config = dict(
    dataset='photos of plants, animals and fungi (iNaturalist)',
    crop_scale_min=0.3,
    arch='resnet',
    depths=[4, 9, 4],
    kernel_size=3,
    widths=[48, 64, 96],
    projector_hidden=1024,
    optimizer='ademamix',
    lr=0.00075,
    beta1=0.8,
    weight_decay=0.4,
)
Rows from block 14, named by matrix and row number. Rows with one number belong to one channel. Each number is 500 + 40 x the weight over its row's rms, rounded and kept within 0 to 999. All counts start at 0. Numbers have three digits each. After the name is the row's rms in percent of the matrix's.
# convs0: first 3x3 conv (model.blocks.14.convs.0.weight, 96x96x3x3), inputs 0-8, a 3x3 kernel for each
# convs1: second 3x3 conv (model.blocks.14.convs.1.weight, 96x96x3x3, transposed), outputs 0-8, a 3x3 kernel for each
convs0.17 016:500500500500500500500500500500500500500500500500500500500500500500500500500500500500500500500500500500500500500500500500500500500500500500500500500500500500500500500500500500500500500500500500500500500500500500500500500500500500500500500500500
convs1.17 022:500500500500500500500500500505502501504502498503502497500500500500500500500500500500500500500500500500500500501496497508502502512505505500500500500500500500500500367464369332303404370203333500500500500500500500500500500500500500500500500500500
convs0.18 075:500500500499500500499500500501500501501502501502502501501502500502503501502502502496497498498499499499499499500503501500501502500502501498496484500500501501499497501501501501502501501501501501500501503501501503507507499500501500502502499499500
convs1.18 024:500500500500500500500500500495484473499492475501499497500500500500500500500500500500500500500500500500500500503504504506508506503505504500500500500500500500500500486611507447689455516622527500500500500500500500500500500500500500500500500500500
convs0.19 014:500500500500500500500500500500500500500500500500500500500500500500500500500500500500500500500500500500500500500500500500500500500500500500500500500500500500500500500500500500500500500500500500500500500500500500500500500500500500500500500500500
convs1.19 019:500500500500500500500500500497495494499497495502499497500500500500500500500500500500500500500500500500500500493492488496499496502504504500500500500500500500500500539365399583387409508545394500500500500500500500500500500500500500500500500500500
convs0.20 010:500500500500500500500500500500500500500500500500500500500500500500500500500500500500500500500500500500500500500500500500500500500500500500500500500500500500500500500500500500500500500500500500500500500500500500500500500500500500500500500500500
convs1.20 010:500500500500500500500500500499490489497494487497492484500500501500500500500500500500500500500500500500500500504490510490494499503494493500500500500500500500500500694275558741515342540322460500500500500500500500500500500500500500500500500500500
convs0.21 009:500500500500500500500500500500500500500500500500500500500500500500500500500500500500500500500500500500500500500500500500500500500500500500500500500500500500500500500500500500500500500500500500500500500500500500500500500500500500500500500500500
convs1.21 015:500500500500500500500500500500496496499493492500494493500500499500500500500500500500500500500500500500500500491495501492493497497499499500500500500500500500500500225274361447512454401606464500500500500500500500500500500500500500500500500500500
convs0.22 009:500500500500500500500500500500500500500500500500500500500500500500500500500500500500500500500500500500500500500500500500500500500500500498499498500500500500500500500500500500500500500500500500500500500500500500500500500500500500500500500500500
convs1.22 078:500500500500500500500500500501500500500500500500500500500500500500500500500500500500500500500500500500500500498499498501501500502503501500500500500500500500500500538528489631594554599549560500500500500500500500500500500500500500500500500500500
convs0.23 017:500500500500500500500500500500500500500500500500500500500500500500500500500500500500500500500500500500500500500500500500500500500500500500500500500500500500500500500500500500500500500500500500500500500500500500500500500500500500500500500500500
convs1.23 032:500500500500500500500500500498496494499497495501498497499500500500500500500500500500500500500500500500500500491495496495497495497497496500500500500500500500500500424354415397435425482484454500500500500500500500500500500500500500500500500500500
convs0.24 016:500500500500500500500500500500500500500500500500500500500500500500500500500500500500500500500500500500500500500500500500500500500500500500501500500500500500500500500500500500500500500500500500500500500500500500500500500500500500500500500500500
convs1.24 010:500500500500500500500500500484471461496476460501493488500500500500500500500500500500500500500500500500500500500499503504506506502508507500500500500500500500500500603572739485554290373593346500500500500500500500500500500500500500500500500500500
convs0.25 018:500500500500500500500500500500500500500500500500500500500500500500500500500500500500500500500500500500500500500500500500500500500500500500500500500500500500500500500500500500500500500500500500500500500500500500500500500500500500500500500500500
convs1.25 189:500500500500500500500500500500500500500500500500500500500500500500500500500500500500500500500500500500500500501501501502502502501501501500500500500500500500500500560564529567585565557567560500500500500500500500500500500500500500500500500500500
convs0.26 116:500499500500500500500500500502505503504504504498506503499502504499500504501501503499498501499500500498497499504504505502503505500501503497497507497503501499503504501504504500501502500500501501502506499503505497494504499500502496500501495500503
convs1.26 080:500500500500500500500500500496491491499494492500499496500500500500500500500500500500500500500500500500500500500500501500501500501502501500500500500500500500500500621582535639618527586563519500500500500500500500500500500500500500500500500500500
convs0.27 012:500500500500500500500500500500500500500500500500500500500500500500500500500500500500500500500500500500500500500500500500500500500500500500500500500500500500500500500500500500500500500500500500500500500500500500500500500500500500500500500500500
convs1.27 060:500500500500500500500500500503502497502501498503501499500500500500500500500500500500500500500500500500500500505506504505507507505508507500500500500500500500500500532566541590652569548597594500500500500500500500500500500500500500500500500500500
convs0.28 027:500500500500500500500500500500500500500500500500500500500500500500500500500500500500500500500500500500500500500500500500500500500500500500500500500500500500500500500500500500500500500500500500500500500500500500500500500500500500500500500500500
convs1.28 067:500500500500500500500500500496493494499497495500500498500500500500500500500500500500500500500500500500500500500501500500501502501501502500500500500500500500500500598622621661620607529561572500500500500500500500500500500500500500500500500500500
convs0.29 027:500500500500500500500500500500500500500500500500500500500500500500500500500500499500500500500500500500500500500500500500500500500500500498502499500500500500500500500500500500500500500500500500500500500500500500500500500500500500500500500500500
convs1.29 192:500500500500500500500500500500500499501500500501500500500500500500500500500500500500500500500500500500500500511515512506506507502503502500500500500500500500500500585619607591608587547570548500500500500500500500500500500500500500500500500500500
convs0.30 071:500500499500500499500500500500499497500499498500500499499499498500499499500500495500500498500500500500500500499497496500500498501500498485481473500497496501501497500498497500499499500500498500500499500501500500500500500500500500500500500500500
convs1.30 141:500500500500500500500500500500499500504501499512502499499500500499500500493499500500500500500500500500500500503503499500504502502509506500500500500500500500500500560542524602606577627594586500500500500500500500500500500500500500500500500500500
convs0.31 025:500500500500500500500500500500500500500500500500500500500500500500500500500500500500500500500500500500500500500500500500500500500500500500500500500500500500500500500500500500500500500500500500500500500500500500500500500500500500500500500500500
convs1.31 072:500500500500500500500500500498498497499498497500500498500500500500500500500500500500500500500500500500500500501499499501500499501501501500500500500500500500500500525512494535563513542545520500500500500500500500500500500500500500500500500500500
convs0.32 016:500500500500500500500500500500500500500500500500500500500500500500500500500500500500500500500500500500500500500500500500500500500500500500500500500500500500500500500500500500500500500500500500500500500500500500500500500500500500500500500500500
convs1.32 132:500500500500500500500500500502501501501500501501500500500500500500500500500500500500500500500500500500500500507507505505506506504505510500500500500500500500500500569572595568580579567594541500500500500500500500500500500500500500500500500500500
convs0.33 014:500500500500500500500500500500500500500500500500500500500500500500500500500500500500500500500500500500500500500500500500500500500500500500500500500500500500500500500500500500500500500500500500500500500500500500500500500500500500500500500500500
convs1.33 069:500500500500500500500500500500499499499497496499497494500500500500500500500500500500500500500500500500500500503503499505504501505504504500500500500500500500500500593539530632608568586587574500500500500500500500500500500500500500500500500500500
convs0.34 019:500500500500500500500500500500500500500500500500500500500500500500500500500500500500500500500500500500500500500500500500500500500500500500500500500500500500500500500500500500500500500500500500500500500500500500500500500500500500500500500500500
convs1.34 167:500500500500500500500500500500499499500500499500500500500500500500500500500500500500500500500500500500500500502501501501501502500501501500500500500500500500500500559580569552576564548538525500500500500500500500500500500500500500500500500500500
convs0.35 033:500500500500500500500500500500500500500500499500499499500500500500500499500501496500500500500500500500500500500499498500500500500501499498497495499500495501501497500499499500501500500501501500500500500500500500500500500500499500500499500500499
convs1.35 061:500500500500500500500500500502501501500500500501501500500500500500500500500500500500500500500500500500500500519512508516503510509509510500500500500500500500500500434510438518580584549553515500500500500500500500500500500500500500500500500500500
convs0.36 010:500500500500500500500500500500500500500500500500500500500500500500500500500500500500500500500500500500500500500500500500500500500500500501501500501500500500500500500500500500500500500500500500500500500500500500500500500500500500500500500500500
convs1.36 058:500500500500500500500500500500499497500500498500500500500500500500500500500500500500500500500500500500500500502502502501501502501501500500500500500500500500500500528606559570646554554580537500500500500500500500500500500500500500500500500500500
convs0.37 028:500500500500500500500500500500500500500500500500500500500500500500500500500500500500500500500500500500500500500500500500500500500500500500500500500500500500500500500500500500500500500500500500500500500500500500500500500500500500500500500500500
convs1.37 217:500500500500500500500500500499498497500499498500500499500500500500500500500500500500500500500500500500500500503502502502502501501501501500500500500500500500500500581579566580580566552555548500500500500500500500500500500500500500500500500500500
convs0.38 019:500500500500500500500500500500500500500500500500500500500500500500500500500500500500500500500500500500500500500500500500500500500500500500500500500500500500500500500500500500500500500500500500500500500500500500500500500500500500500500500500500
convs1.38 014:500500500500500500500500500495495495494489488491489487500500500500500500500500500500500500500500500500500500472478485495494492494497496500500500500500500500500500261521449421474541499526498500500500500500500500500500500500500500500500500500500
convs0.39 009:500500500500500500500500500500500500500500500500500500500500500500500500500500500500500500500500500500500500500500499500500500500500500505499496499499500499499499500500500500500500500500500500500500500500500500500500500500500500500500500500500
convs1.39 034:500500500500500500500500500507505504505505505505503503500500500500500500500500500500500500500500500500500500469473486477475490503497499500500500500500500500500500507346290586549452574469498500500500500500500500500500500500500500500500500500500
convs0.40 037:500500500500500500500500499500499499499499499500499500497491488496496496497494498500501500500501500500500500495497508491494493483496490525533491513487495487493487494492490496495497497496498501500499500500501499500499499501500500500500499499500
convs1.40 026:500500500500500500500500500507505503505504502506505504500500500500500500500500500500500500500500500500500500483472470479471484499485485500500500500500500500500500430702397662811444595643374500500500500500500500500500500500500500500500500500500
convs0.41 027:500500500500500500500500500500500500500500500500500500500500500500500500500500500500500500500500500500500500500500500500500500500500500500500500500500500500500500500500500500500500500500500500500500500500500500500500500500500500500500500500500
convs1.41 146:500500500500500500500500500499499499500499498500500499500500500500500500500500500500500500500500500500500500502501501501501501501500500500500500500500500500500500557548532543552536538547524500500500500500500500500500500500500500500500500500500
convs0.42 013:500500500500500500500500500500500500500500500500500500500500500500500500500500500500500500500500500500500500500500500500500500500500500500500500500500500500500500500500500500500500500500500500500500500500500500500500500500500500500500500500500
convs1.42 093:500500500500500500500500500499497496499497496500499498500500500500500500500500500500500500500500500500500500501501500501501501501501501500500500500500500500500500514547524570580592572601584500500500500500500500500500500500500500500500500500500
convs0.43 070:500500500500500500500500500501502501501501500501501501500501502500500502501501501499499499499499499499499500502503504502503502501502501503502502502502500502501502501502502500501501500500501500501501500500501500502500500500500500500499500500500
convs1.43 102:500500500500500500500500500498493493500496494500499498500500500500500500500500500500500500500500500500500500501502502501501501501501500500500500500500500500500500594597558600579543529519507500500500500500500500500500500500500500500500500500500
convs0.44 024:500500500500500500500500500500500500500500500500500500500500500500500500500500500500500500500500500500500500500500500500500500500500500500500500500500500500500500500500500500500500500500500500500500500500500500500500500500500500500500500500500
convs1.44 027:500500500500500500500500500501500499501499498501500499500500500500500500500500500500500500500500500500500500508512509498503505500503503500500500500500500500500500384606563577580509576539535500500500500500500500500500500500500500500500500500500
convs0.45 035:500500500500500500500500500500500500500500500500500500500500500500500500500500500500500500500500500500500500500500500500500500500500500500500500500500500500500500500500500500500500500500500500500500500500500500500500500500500500500500500500500
convs1.45 142:500500500500500500500500500500498498500498497500500499500500500500500500500500500500500500500500500500500500501501501501501501501501501500500500500500500500500500558568547552614562544563553500500500500500500500500500500500500500500500500500500
convs0.46 012:500500500500500500500500500500500500500500500500500500500500500500500500500500500500500500500500500500500500500500500500500500500500500500500500500500500500500500500500500500500500500500500500500500500500500500500500500500500500500500500500500
convs1.46 122:500500500500500500500500500498499499498498498498499499500500500500500500500500500500500500500500500500500500499501501505503502506504502500500500500500500500500500543541517614598577596635590500500500500500500500500500500500500500500500500500500
convs0.47 032:500500500500500500500500500500500500500500500500500500500500500500500500499499500500500500500500500500500500500500500500500500499500500500500500500500500499500499500500500500500500500500500500500500500500500500500499500500500500500500500500500
convs1.47 147:500500500500500500500500500500500500500499499500500499500500500500500500500500500500500500500500500500500500508504502506505504506504504500500500500500500500500500604608564615596576581568562500500500500500500500500500500500500500500500500500500
convs0.48 038:500500500500500500500500500500499501500501501501501501500499500500500500500501500498499498499498498500499499500501501501501502500501502495499497499499501500497500500500501500500501500500501501501502501501502502502515499500500499500501498499499
convs1.48 109:500500500500500500500500500497493494500497496500500499500500500500500500500500500500500500500500500500500500502501501503502502501501501500500500500500500500500500564557541575564532533529523500500500500500500500500500500500500500500500500500500
convs0.49 024:500500500500500500500500500500500500500500500500500501501501501501501501500500500500500499500500500500500500500500500500500500500500500504501498501499500500500500500500500500500500500500500499499499500500500500501502500500500500499500500499500
convs1.49 090:500500500500500500500500500498495492500498495500500499500500500500500500500500500500500500500500500500500500501501501501502501501501501500500500500500500500500500540542515549559519536542518500500500500500500500500500500500500500500500500500500
convs0.50 060:500500500500500500500500500500500501502501501502502501501500502500501502500500502500499499499499499500500500501501502500501501500501500504507502501500500502502502500501501500501501500500501500501501500501502500499503500500501499500500500500500
convs1.50 075:500500500500500500500500500498494492499495492500499498500500500500500500500500500500500500500500500500500500501500500501501501501501501500500500500500500500500500525539515543557544527553529500500500500500500500500500500500500500500500500500500
convs0.51 050:500500500500500500500500500500500500500500500500500500500500500500500500500500500500500500500500500500500500500500500500500500500500500501501501500500500500500500500500500500500500500500500500500500500500500500500500500500500500500500500500500
convs1.51 021:500500500500500500500500500498496496495491490497495492500499499500500500500500500500500500500500500500500500483481496488499505496502502500500500500500500500500500259366350293436455402264388500500500500500500500500500500500500500500500500500500
convs0.52 008:500500500500500500500500500500500500500500500500500500500500500500500500500500500500500500500500500500500500500500500500500500500500500500500500500500500500500500500500500500500500500500500500500500500500500500500500500500500500500500500500500
convs1.52 036:500500500500500500500500500496495492496496494498497495500500500500500500500500500500500500500500500500500500508511511505507507502504503500500500500500500500500500627606580637695611526637512500500500500500500500500500500500500500500500500500500
convs0.53 016:500500500500500500500500500500500500500500500500500500500500500500500500500500500500500500500500500500500500500500500500500500500500500500500500500500500500500500500500500500500500500500500500500500500500500500500500500500500500500500500500500
convs1.53 024:500500500500500500500500500498497493498498495499500497500500500500500500500500500500500500500500500500500500496496494496496496499501501500500500500500500500500500407444345463537405555553393500500500500500500500500500500500500500500500500500500