From a checkpoint of a small self-supervised image encoder: 3.02M parameters, ademamix at rate 0.00075.
Rows from block 2, named by matrix and row number. Rows with one number belong to one channel. Each number is 128 + 32 x the weight over its row's rms, rounded and kept within 0 to 255. All counts start at 0. After the name is the row's rms in percent of the matrix's.
# convs0: first 3x3 conv (model.blocks.2.convs.0.weight, 48x48x3x3), inputs 24-35, a 3x3 kernel for each
# convs1: second 3x3 conv (model.blocks.2.convs.1.weight, 48x48x3x3, transposed), outputs 24-35, a 3x3 kernel for each
convs0.27 110 [151 119 128 128  99 138 139  64 131 128 125 130 113 111 130 128 115 148 122  29 144 125  92  82 128 121 132 112 101 127 110  88 125 127 115 123 136 139 128 143 131  93 200 134 131 182 161 132 133 131 128 128 131 128 135 127 107 144 130 136 134 138 113 128 124 125 134 139 109 147 143  93  88 125 161 141 126 152 132 149 190 132 116  90 147 130 139 182 140 144 120 106 130 118 104  95 124  86 132 110  98  74 146 128  92 128 129 130]
convs1.27 123 [115  97 131  99  89 126 123  70 112 115 134 129 125 110 129 114 131 128 128 127 183 141 126 143 129 135 128 133 128 149 174 127 141 140 142 128 150 207 149 123 146 159 150 145 149 131 165 130 137 161 133 106 166 140 135  99  85 124 102 124 124 104 129 125  99 128 118 119 141 130 117 129 111 114 104 112 102 128 128 104 110 224 150 164 199 206 176 171 177 188 135  56 113 140 113  52 133 129  13 190 165 167 178 153 165 135 134 137]
convs0.28 093 [135 134 196 129 168 194 130 152 162 136 131 173 135 162 141 139 149 131 144 132 147 150 174 158 142 168 156 130 121 127 131 147 132 131 137 136  69  84  27   9  89 126 121 129 130 135 128 126 150 123 104 197 133 164 128 128 139  58 140 129  79 128 128  84 128 166 129 151 132 101 128 128 167 182 158 157 159 182 149 172 143 129 128 135 134 127 125 129 129 118 142 127 131 140 186 185 192 142 152 104 133 141 133 168 166 113 145 143]
convs1.28 089 [127 126 125 175 128 122 128 116  91 135 179 137 128 132 129 128 147 129 153 142 128 138 153 129  43 122 107 114 128  88 149  90  64 140  57  69 100 112 116  81 117 123 124 120 121  80 110 147  84 110  92 136 125 131 126 130 134  92  27 127 125 125 122 166 128 128 234 151 165 211 230 186 102 121 124 127 204 130 151 177 130  87 150 136 112 128 117 128  82  48 125 128 124 124 141 138  88  93 127 125  85  12 122  30  62  73  50 108]
convs0.29 088 [133 150 127 129 139  98 192 244 150 126 118 112 128  88 121 116   0 111 128 129 124 134 146 128 142 144 128 129  86 124 129 128 129 149 197 128  73 117  78 125 146 130 135 126 198 165 159 140 105 129 131 138 132 131 129 129 137 130 133 141 122 128 128 161 127 128 175 128 128 173 140 127 127  93  38 126 126 123 126 131 147 129 138 146 102 104 126 147  98 120 128 117 115 132 131  95 140 155 128 130 128 128 177 166 130 126 118 130]
convs1.29 110 [128 128  90 128 148 131 128 132 140 121  86 130 128  93 107 119 128 129 127 124 124  45 109 129  87  92  80 126 133 126 137 139 126 130 127 104 146 107  81 118 138  88 129 113 104 150 164 144 115 116 126 121 131 137 117 111 128 112 105  79  64  54  19  89 124 129 118 115 158 128 119 126 143 137 169 131 149 140 129 142 173 133 119  80  62 115 111 118 128 112 108 127 110 102 119 169  52 116 124 177 156 120 128 142 115 128 126  52]
convs0.30 082 [140 131  64 103 127 125  87 147 166 123 128 128 129 154 131 127 203 128 107 128 123 124 127 130 119 156 165 128 134 137 123 134 132 114 129 140 156 155 152 189 128 129 128 123 127 117 128 175 123 158 156 121 114 112 125 128  94 141  88 139 118 139 167 122 128 124  28 120 120 149 200 140  95 128 142 121 128 140 122 163 188 123 101  83 120 130 156 126 162 191 100 132 154  82 124 127 113 124 158  88 115 115 120 124 145 142 170 195]
convs1.30 110 [ 61  86  70  96  67 102  65  77 104 127 137 113 111  98 116 118 128  21 158 141 127 135 112 117 130  78 121  58  87  77  98 109 130 120 128 139 130 124 167 150 128 126 128 134 128 145 127 139 140 150 135 129 135 141  45  34  57 116 121 144 107 128 127 167 161 133 139 138 170 105 130 138 117 123 128 120  40 104 125 117 128 148 131 104 147  93 108 124 103 115 121  96 113 128  94 120 129 128 100 194  98 113 105 102 112 131 128 119]
convs0.31 076 [129 145 113 129 150  85 128 106 128 128 201 128 127 126 128 129 127 127 179 176 128 180 159 125 148 181 128 158 129 102 129 127  55 149 128 104 142 153 128 230 189 128 128 147 127  55 125 109 127 138 145 122 158 127 125 121 128 170 128 128 126 137 128 111 130 130 139 131 154 125 126  61 150 179  69 145 119 128 159 128 135 128 127 127 128 122 119 127 117 109 187 129 117 130 130 106 164 129 129 222 129 127 157 137 131 185 164 130]
convs1.31 081 [144 128 128 183 128 129 128 128 128 142 138 130 148 195 146 181 150 133 136 127  88 119 123  81 130 118  32 131 178 168 136  99 126 137 114 130 104 118 131 108 117 126 122 131 124 111 120  75 128 169 116 150 159 129 109 134 127 128 118 131   7  94 119 142  38 130 144 129 132 198  78 130  78 102 128 127 131 141 104 125 203 157 160 146 145 100 137 128 100 128 128 173  47 127 128 128 118 120 128 176 137 118 141 128 109 122   5 105]
convs0.32 091 [127 142 195  59 143 189 122 130 152 134 132 134 137 153 153 136 186 137 110 133 141  51 183 173 193 145 240 132 130 153 128 215 153 165 211 165 122 127 130 122 127 127  39 142 157 177 123 149 181 129 118 150 128  56 110 137  84 125 106 124  98 124 127 144 134 151 117 124 124  93 117 112 125 133 133 133 121 139 121 167 118  93 170 173 108 129 126 119 126 118 132 147 161 131 201 249 156 177 219 128 137 213 127 133 161 128 157 123]
convs1.32 093 [128 124  59 129 127 102 129 128 118 130 129 100 189 129 105 129 162  97 128 129 128 130 124 119  69 110  94 118  95  41 121 102  94 120 102 104 118 102  88 118 112 117 117 104 115 173 134 131 128 146 143 162 145 133  84  69  35  94   6  56  88  59  59 128 130 127 132 139 130 141 149 138 130 129 111 142 131 136 160 169 129 116  98 141  31 128  75 125 128 107 130 149 129 129 128 147 161 128 105 128  99  72 126 104  87 119  94 108]
convs0.33 113 [129 201 133 128 204  84 128 206  73  97 115 125 102 149 179 104 132 120 132 129 122 154 105 100 129 151 129 135 128  77 225 130 121 152 117 122 127 143 158 137 151 154 147 176 223 127 126 127 127 127 142 128 110 129 179 126 107 128 123 118 128  71 129 162 129 107 143 128 126 123 126 126  91 132 122  95 148 171  65 134 151 128 127 124 209 124 132 126 122 128 132 164 128 147 158 131 145 153 135 135 129  90 133 141 143 126 127 134]
convs1.33 084 [137 133 128 133 130 134 138 130 132 131 131 132 177 136 145 164 157 139 164 102 106 128  54 109 128  89  55 122 115 123 120 123 152 158 206 127 121 121 129  75 100  80 117 104 109 129 127   9 138 159 102 129 147 101 123 121 127 125 130 129 103  99 118 175 132 129 128 129 129 128 128 132 128 134 168 128 162 240 138 166 143 104 126 112  60  25  97 108  98 119 130 146 133 127 128 182 121 125 131 166 185 158 112 122 131 119 111 128]
convs0.34 080 [131 104 111 127 124 137 109 129 160 128 128 128 119  82 130 128 127 128 122 119 123 114  84 127 122 123 136 112 123 127 126 127  46 136 116 183 148 133 128 146 143 127 127 102  71  33 127 140 126 205 128  79 112  69 150 128 129  37 124 131 121 125 136 140 130 130 180 115  87 230 151 139  45 129 128 128 184 232 158 129 173 119 104 101  99  64 103 114 129 143 128 127 128 108 127 103 125 155 143 132 126 126  47 101 116 111 159 151]
convs1.34 118 [ 89 129 133 157 128 131 128 120 132 111  98 103 128 126 129 123 128  96 154 131  35 129 119 163 148 128 135 129 127 128 116 113 106 130 128 155 129 126 128 142 131 133 117 122 127 118 135 131 139 255 128 157 134 106 129 121 138 133 124 197 127 126 128 106 126 128 120 111 123  14  71 113 118 114 129 122 105 101 102  16 107 197 152 119 154 122 105  93 133 134 153  84 128 134 128 128  81 128 119 136 134 129 124 120 120 128 128 106]
convs0.35 094 [146 111  60 116  75   0 117 125  80 124 124 127 115  33 126 108  75  76 137 127 149 147 131  51 160 181 130 129 107 116 140 120 102 129 124  65 129 128 118 138 133 128 170 196 128  88 117 129  60 108 128  52  94 127 127 128 126 127 129 127 126 123 157 156  99  83 129 128  78 132 128 126  43 128 128 113 127 126  68 100 155 140 137 132 127 127 123 165 128 123 109 129  64 120 114  73 104  94 108 125 129 100 124 140 119 115 162 122]
convs1.35 101 [123 127 127 127 127 144 134 125 128 126 128 128 116 128 135 137 145 157 133 128 154 128 128 154 126  44  82 149 130 131 156 127 151 152  53 125 116 157 131 127 126 229 124 127 154 130 170 120 140 115  98 125 175 123 127 128 145 135 139 134 130 148 169 122  98 131  73  73 129  73  65 103 127 128 128 115 126 134 108 128 178 149 140 129 154 150 159 197 160 218 127 113 136 113  63 133  75  99  13 180 173 250 135 199 255  55 128 147]
convs0.36 094 [134 128 132 121 121 126 113  98 123 122 149 127 128 143 161 144 134 128 124 127 127 117 121 122 116  29 113 126 128 124 127 127 127 115 120  98 101 128 127 123 174 138 126 125 128 121  67  31 153 134 122 113 125 122 128  40  98 119 124 109 126 128 128 127 162 104 127 123 125 123  53 108 126 138 161 146 140 130 194 179 157  99 111  88 114 127  94 127 130  38 127 199 222 139 132  90 126 126  23 121 127 136 115 116  87 112 121 139]
convs1.36 093 [123 115 111 123 121 136 123  68 121 123 124 128 122 134 128 140 192 128 145 144 128 196 149 129 174 165 130 159 132   0 144 111  89 132 124 125 129 131 135 133 128  81 132 114 114 116 127 135 148 181 147 126  74  64 130 128 155  82 129 165 130 128 121 135 129 125 144 102 128 128 124 108  22  75 103  99  95 127 107 116 126 150 128 153 127 143 128 133 129 151 129  85 123 138 110 130 134 135 143 149 103 132  93   0  93 144 117 124]
convs0.37 093 [141 149 163 124 134 141 136 133 146 115 143 141 150 193 190 151 144 135  53 133 135 134 223 187 129 143 145 128 185 156 127 140 138 109 133 165 114  94 112  93 128  66 128 127 170 147 131  57 141 147  77 167 138  91 126 118 128 128 137 128  85 128 131 124 115 128 122  79 128  56 127 127 136 184 142 144 153 130 153 128 139 112 198 153 144 127 204 135 110 115 132 138 147 133 141 198 151 130 180 100 131 148 152 139 177 136 136 132]
convs1.37 098 [128  70 120 126 111  76 111 121 100 128 128 128 129 128 140 128 124  49 137 135 133 129 129 128 117 114 120 163 113 127 128 102 119 114 114 128  74  28  63 115  69   0 124 121 119  76  97 102 121 121 110 136 129 126 125 119  94  72  52  59 127  83  20 134  92 117 139 131 122 219 172 139 128 121 109 125 121 110 116 110 117  39  64 101 115  66  48 128 103  90 134 138 167 129 131 128 127 127 125 124  89  87  93  78  67  45  22 116]
convs0.38 099 [102 114  95 121 117   0 126 135 133 161 130 128 128 136 203 161 101 117 106  82 126 118 118 112 122 122 161 118  99 126 131  96 129 169 130 128 128  39 110 128 130 141 151 129 175 175 200 128  58 127 125  63 127 101 127 128 199 123 132 170 128 182 198 150 115  98 139 122 114 150 159 128 110 118 173 119 139 157 121 178 252 110 118 128  87 118 121 184 133 128  37 117 115 125 120 111 123 136 128 115 101 100 124 172 121 129 182 152]
convs1.38 093 [122 126 143 145 200 142 139 211 131 111  86 124 122 126 128 126 127 103 129  72 112 129 123 125 128 127 123 158 131 132 148 132  79 145 123  72 128 151 143 110 146 128 128 103 193 134 136 134 128 150 124 139 196 159 128 142 161 118 161 158  79 132 217 133 217 218 122 126 144 125  28 127 127 127 144 115 123 171 120 124 146 141  42 134 115 138 150 210 162 149 127 126 127 126 126 138 121  67 125 156 158 149 129 128 167 101  71 139]
convs0.39 081 [146  93   6 135  65  83 150  85  36 129 128  69 131 103 120  97   0  66 114 129 128 128 125 125 129 108 119 133 131 144 149 128 143 127 128 136 130 133 134 155 139 105 128 128 127 120 132 124 137 128 126 125 127 110 145 156 153 127 160  54 155 100 166 151 160 185 137 128 153 128 138 166 138 121 115 136  77  14 131  57 118 150 140 150 141 145 142 161 145 146  88  83 111  99  64  63 132 107  75 140 130 130 140 131 128 146 136 128]
convs1.39 087 [177  36 124 129 133 126 128 128 126 127 106 128 127 166 131 126 126 127 127  88 102 124 101 104 128 128 113 157 163 130 138 128 129 129 129 152 133 144 138 140 172 129 135 128 126 193 138 136 204 208 155 180 255 159 152 129 163 114 120 132 119  47 134 155 135  86 130 129  85 136 128 105 173 133 130 163 177 138 168 135 176 178 128 128  86  85  84  51  91  95 127 124 126 132 128 125 133 111  70 130 146 197 118 141 199  57 119 128]
convs0.40 085 [201 168 121 199 144  39 127 128  87 183 130 104 122 129 117 125 128 128 140 128 121 131 129 156 128 116 123 165 134  88 133 123  89 131 128  37 138 134  75 158 161 133 155 173 167 128 111 121 139 146 152 137 189 139 140 110 119 111 125 165 112 115 110 147 133  81 128  91 104 127  39  97 129 150 193 178 167 131 180 163 142 131 124 108 124 122 116 126 126  85 191 129 120 255 185 124 146 143 126 136 151 134 146 130 149 141 147 133]
convs1.40 077 [130 127 121 129 127 124 153 166 124 185 145 186 181 192 182 193 148 159 181 150 129 167 132 125  60 117 112 140 113  92 166 115 122 148 128 133 110 127 131  50 127 127  96 125 126 115 123 126  88 200  80  61  86  68 130 129 154 131 112  74 137 149 152 138 143 136 151 215 133 173 224 145  31 115 127 104 118 165 112 146 176 135 197 141 132 125 129 133 117 129 133 138 129 136 136 134 139 129 147 171 127 126 120 121 175  51 102 146]
convs0.41 093 [143  18  32 140 120 132  53 128 150 132 210 128 134  95 128 129 114 111 143 132 129 132 128 128 132 128 128 192  85 123 128 121 105 182 119 121 141 132 127 154 137 127 134 173 117 127 132 122 140 196 137 128 147 128  64 130 122  93 121 131  99 112 124  96 123 128 114 126 139 115  91 127 210 129  92 137 129  74 181 133 127 170 133 129  56 127 138 128 117 118 173  71  72 175 128  82 136 129 130 133 151 120 198 160 133 139 138 186]
convs1.41 096 [131 139 128 129 133 174 153 154 222 133 128 152 129 129 134 131 162 161 127 132  72  95 117 117 128 128  78 220 178 193 216 147  58 170 132 125 112 123 116 109 122 116 121 123  62  63  83 124  97 127  94 121 174 123 155 131 146 130  79 124 128 124  50 114 128 129 129 125  68 132 105 121 126 118 125 126 115  88 112 125 174 205 189 101 174 145 122 127 114 114 128 151 102 165 171 128  64 123 127 148 153 111 126 127 110  75  91  52]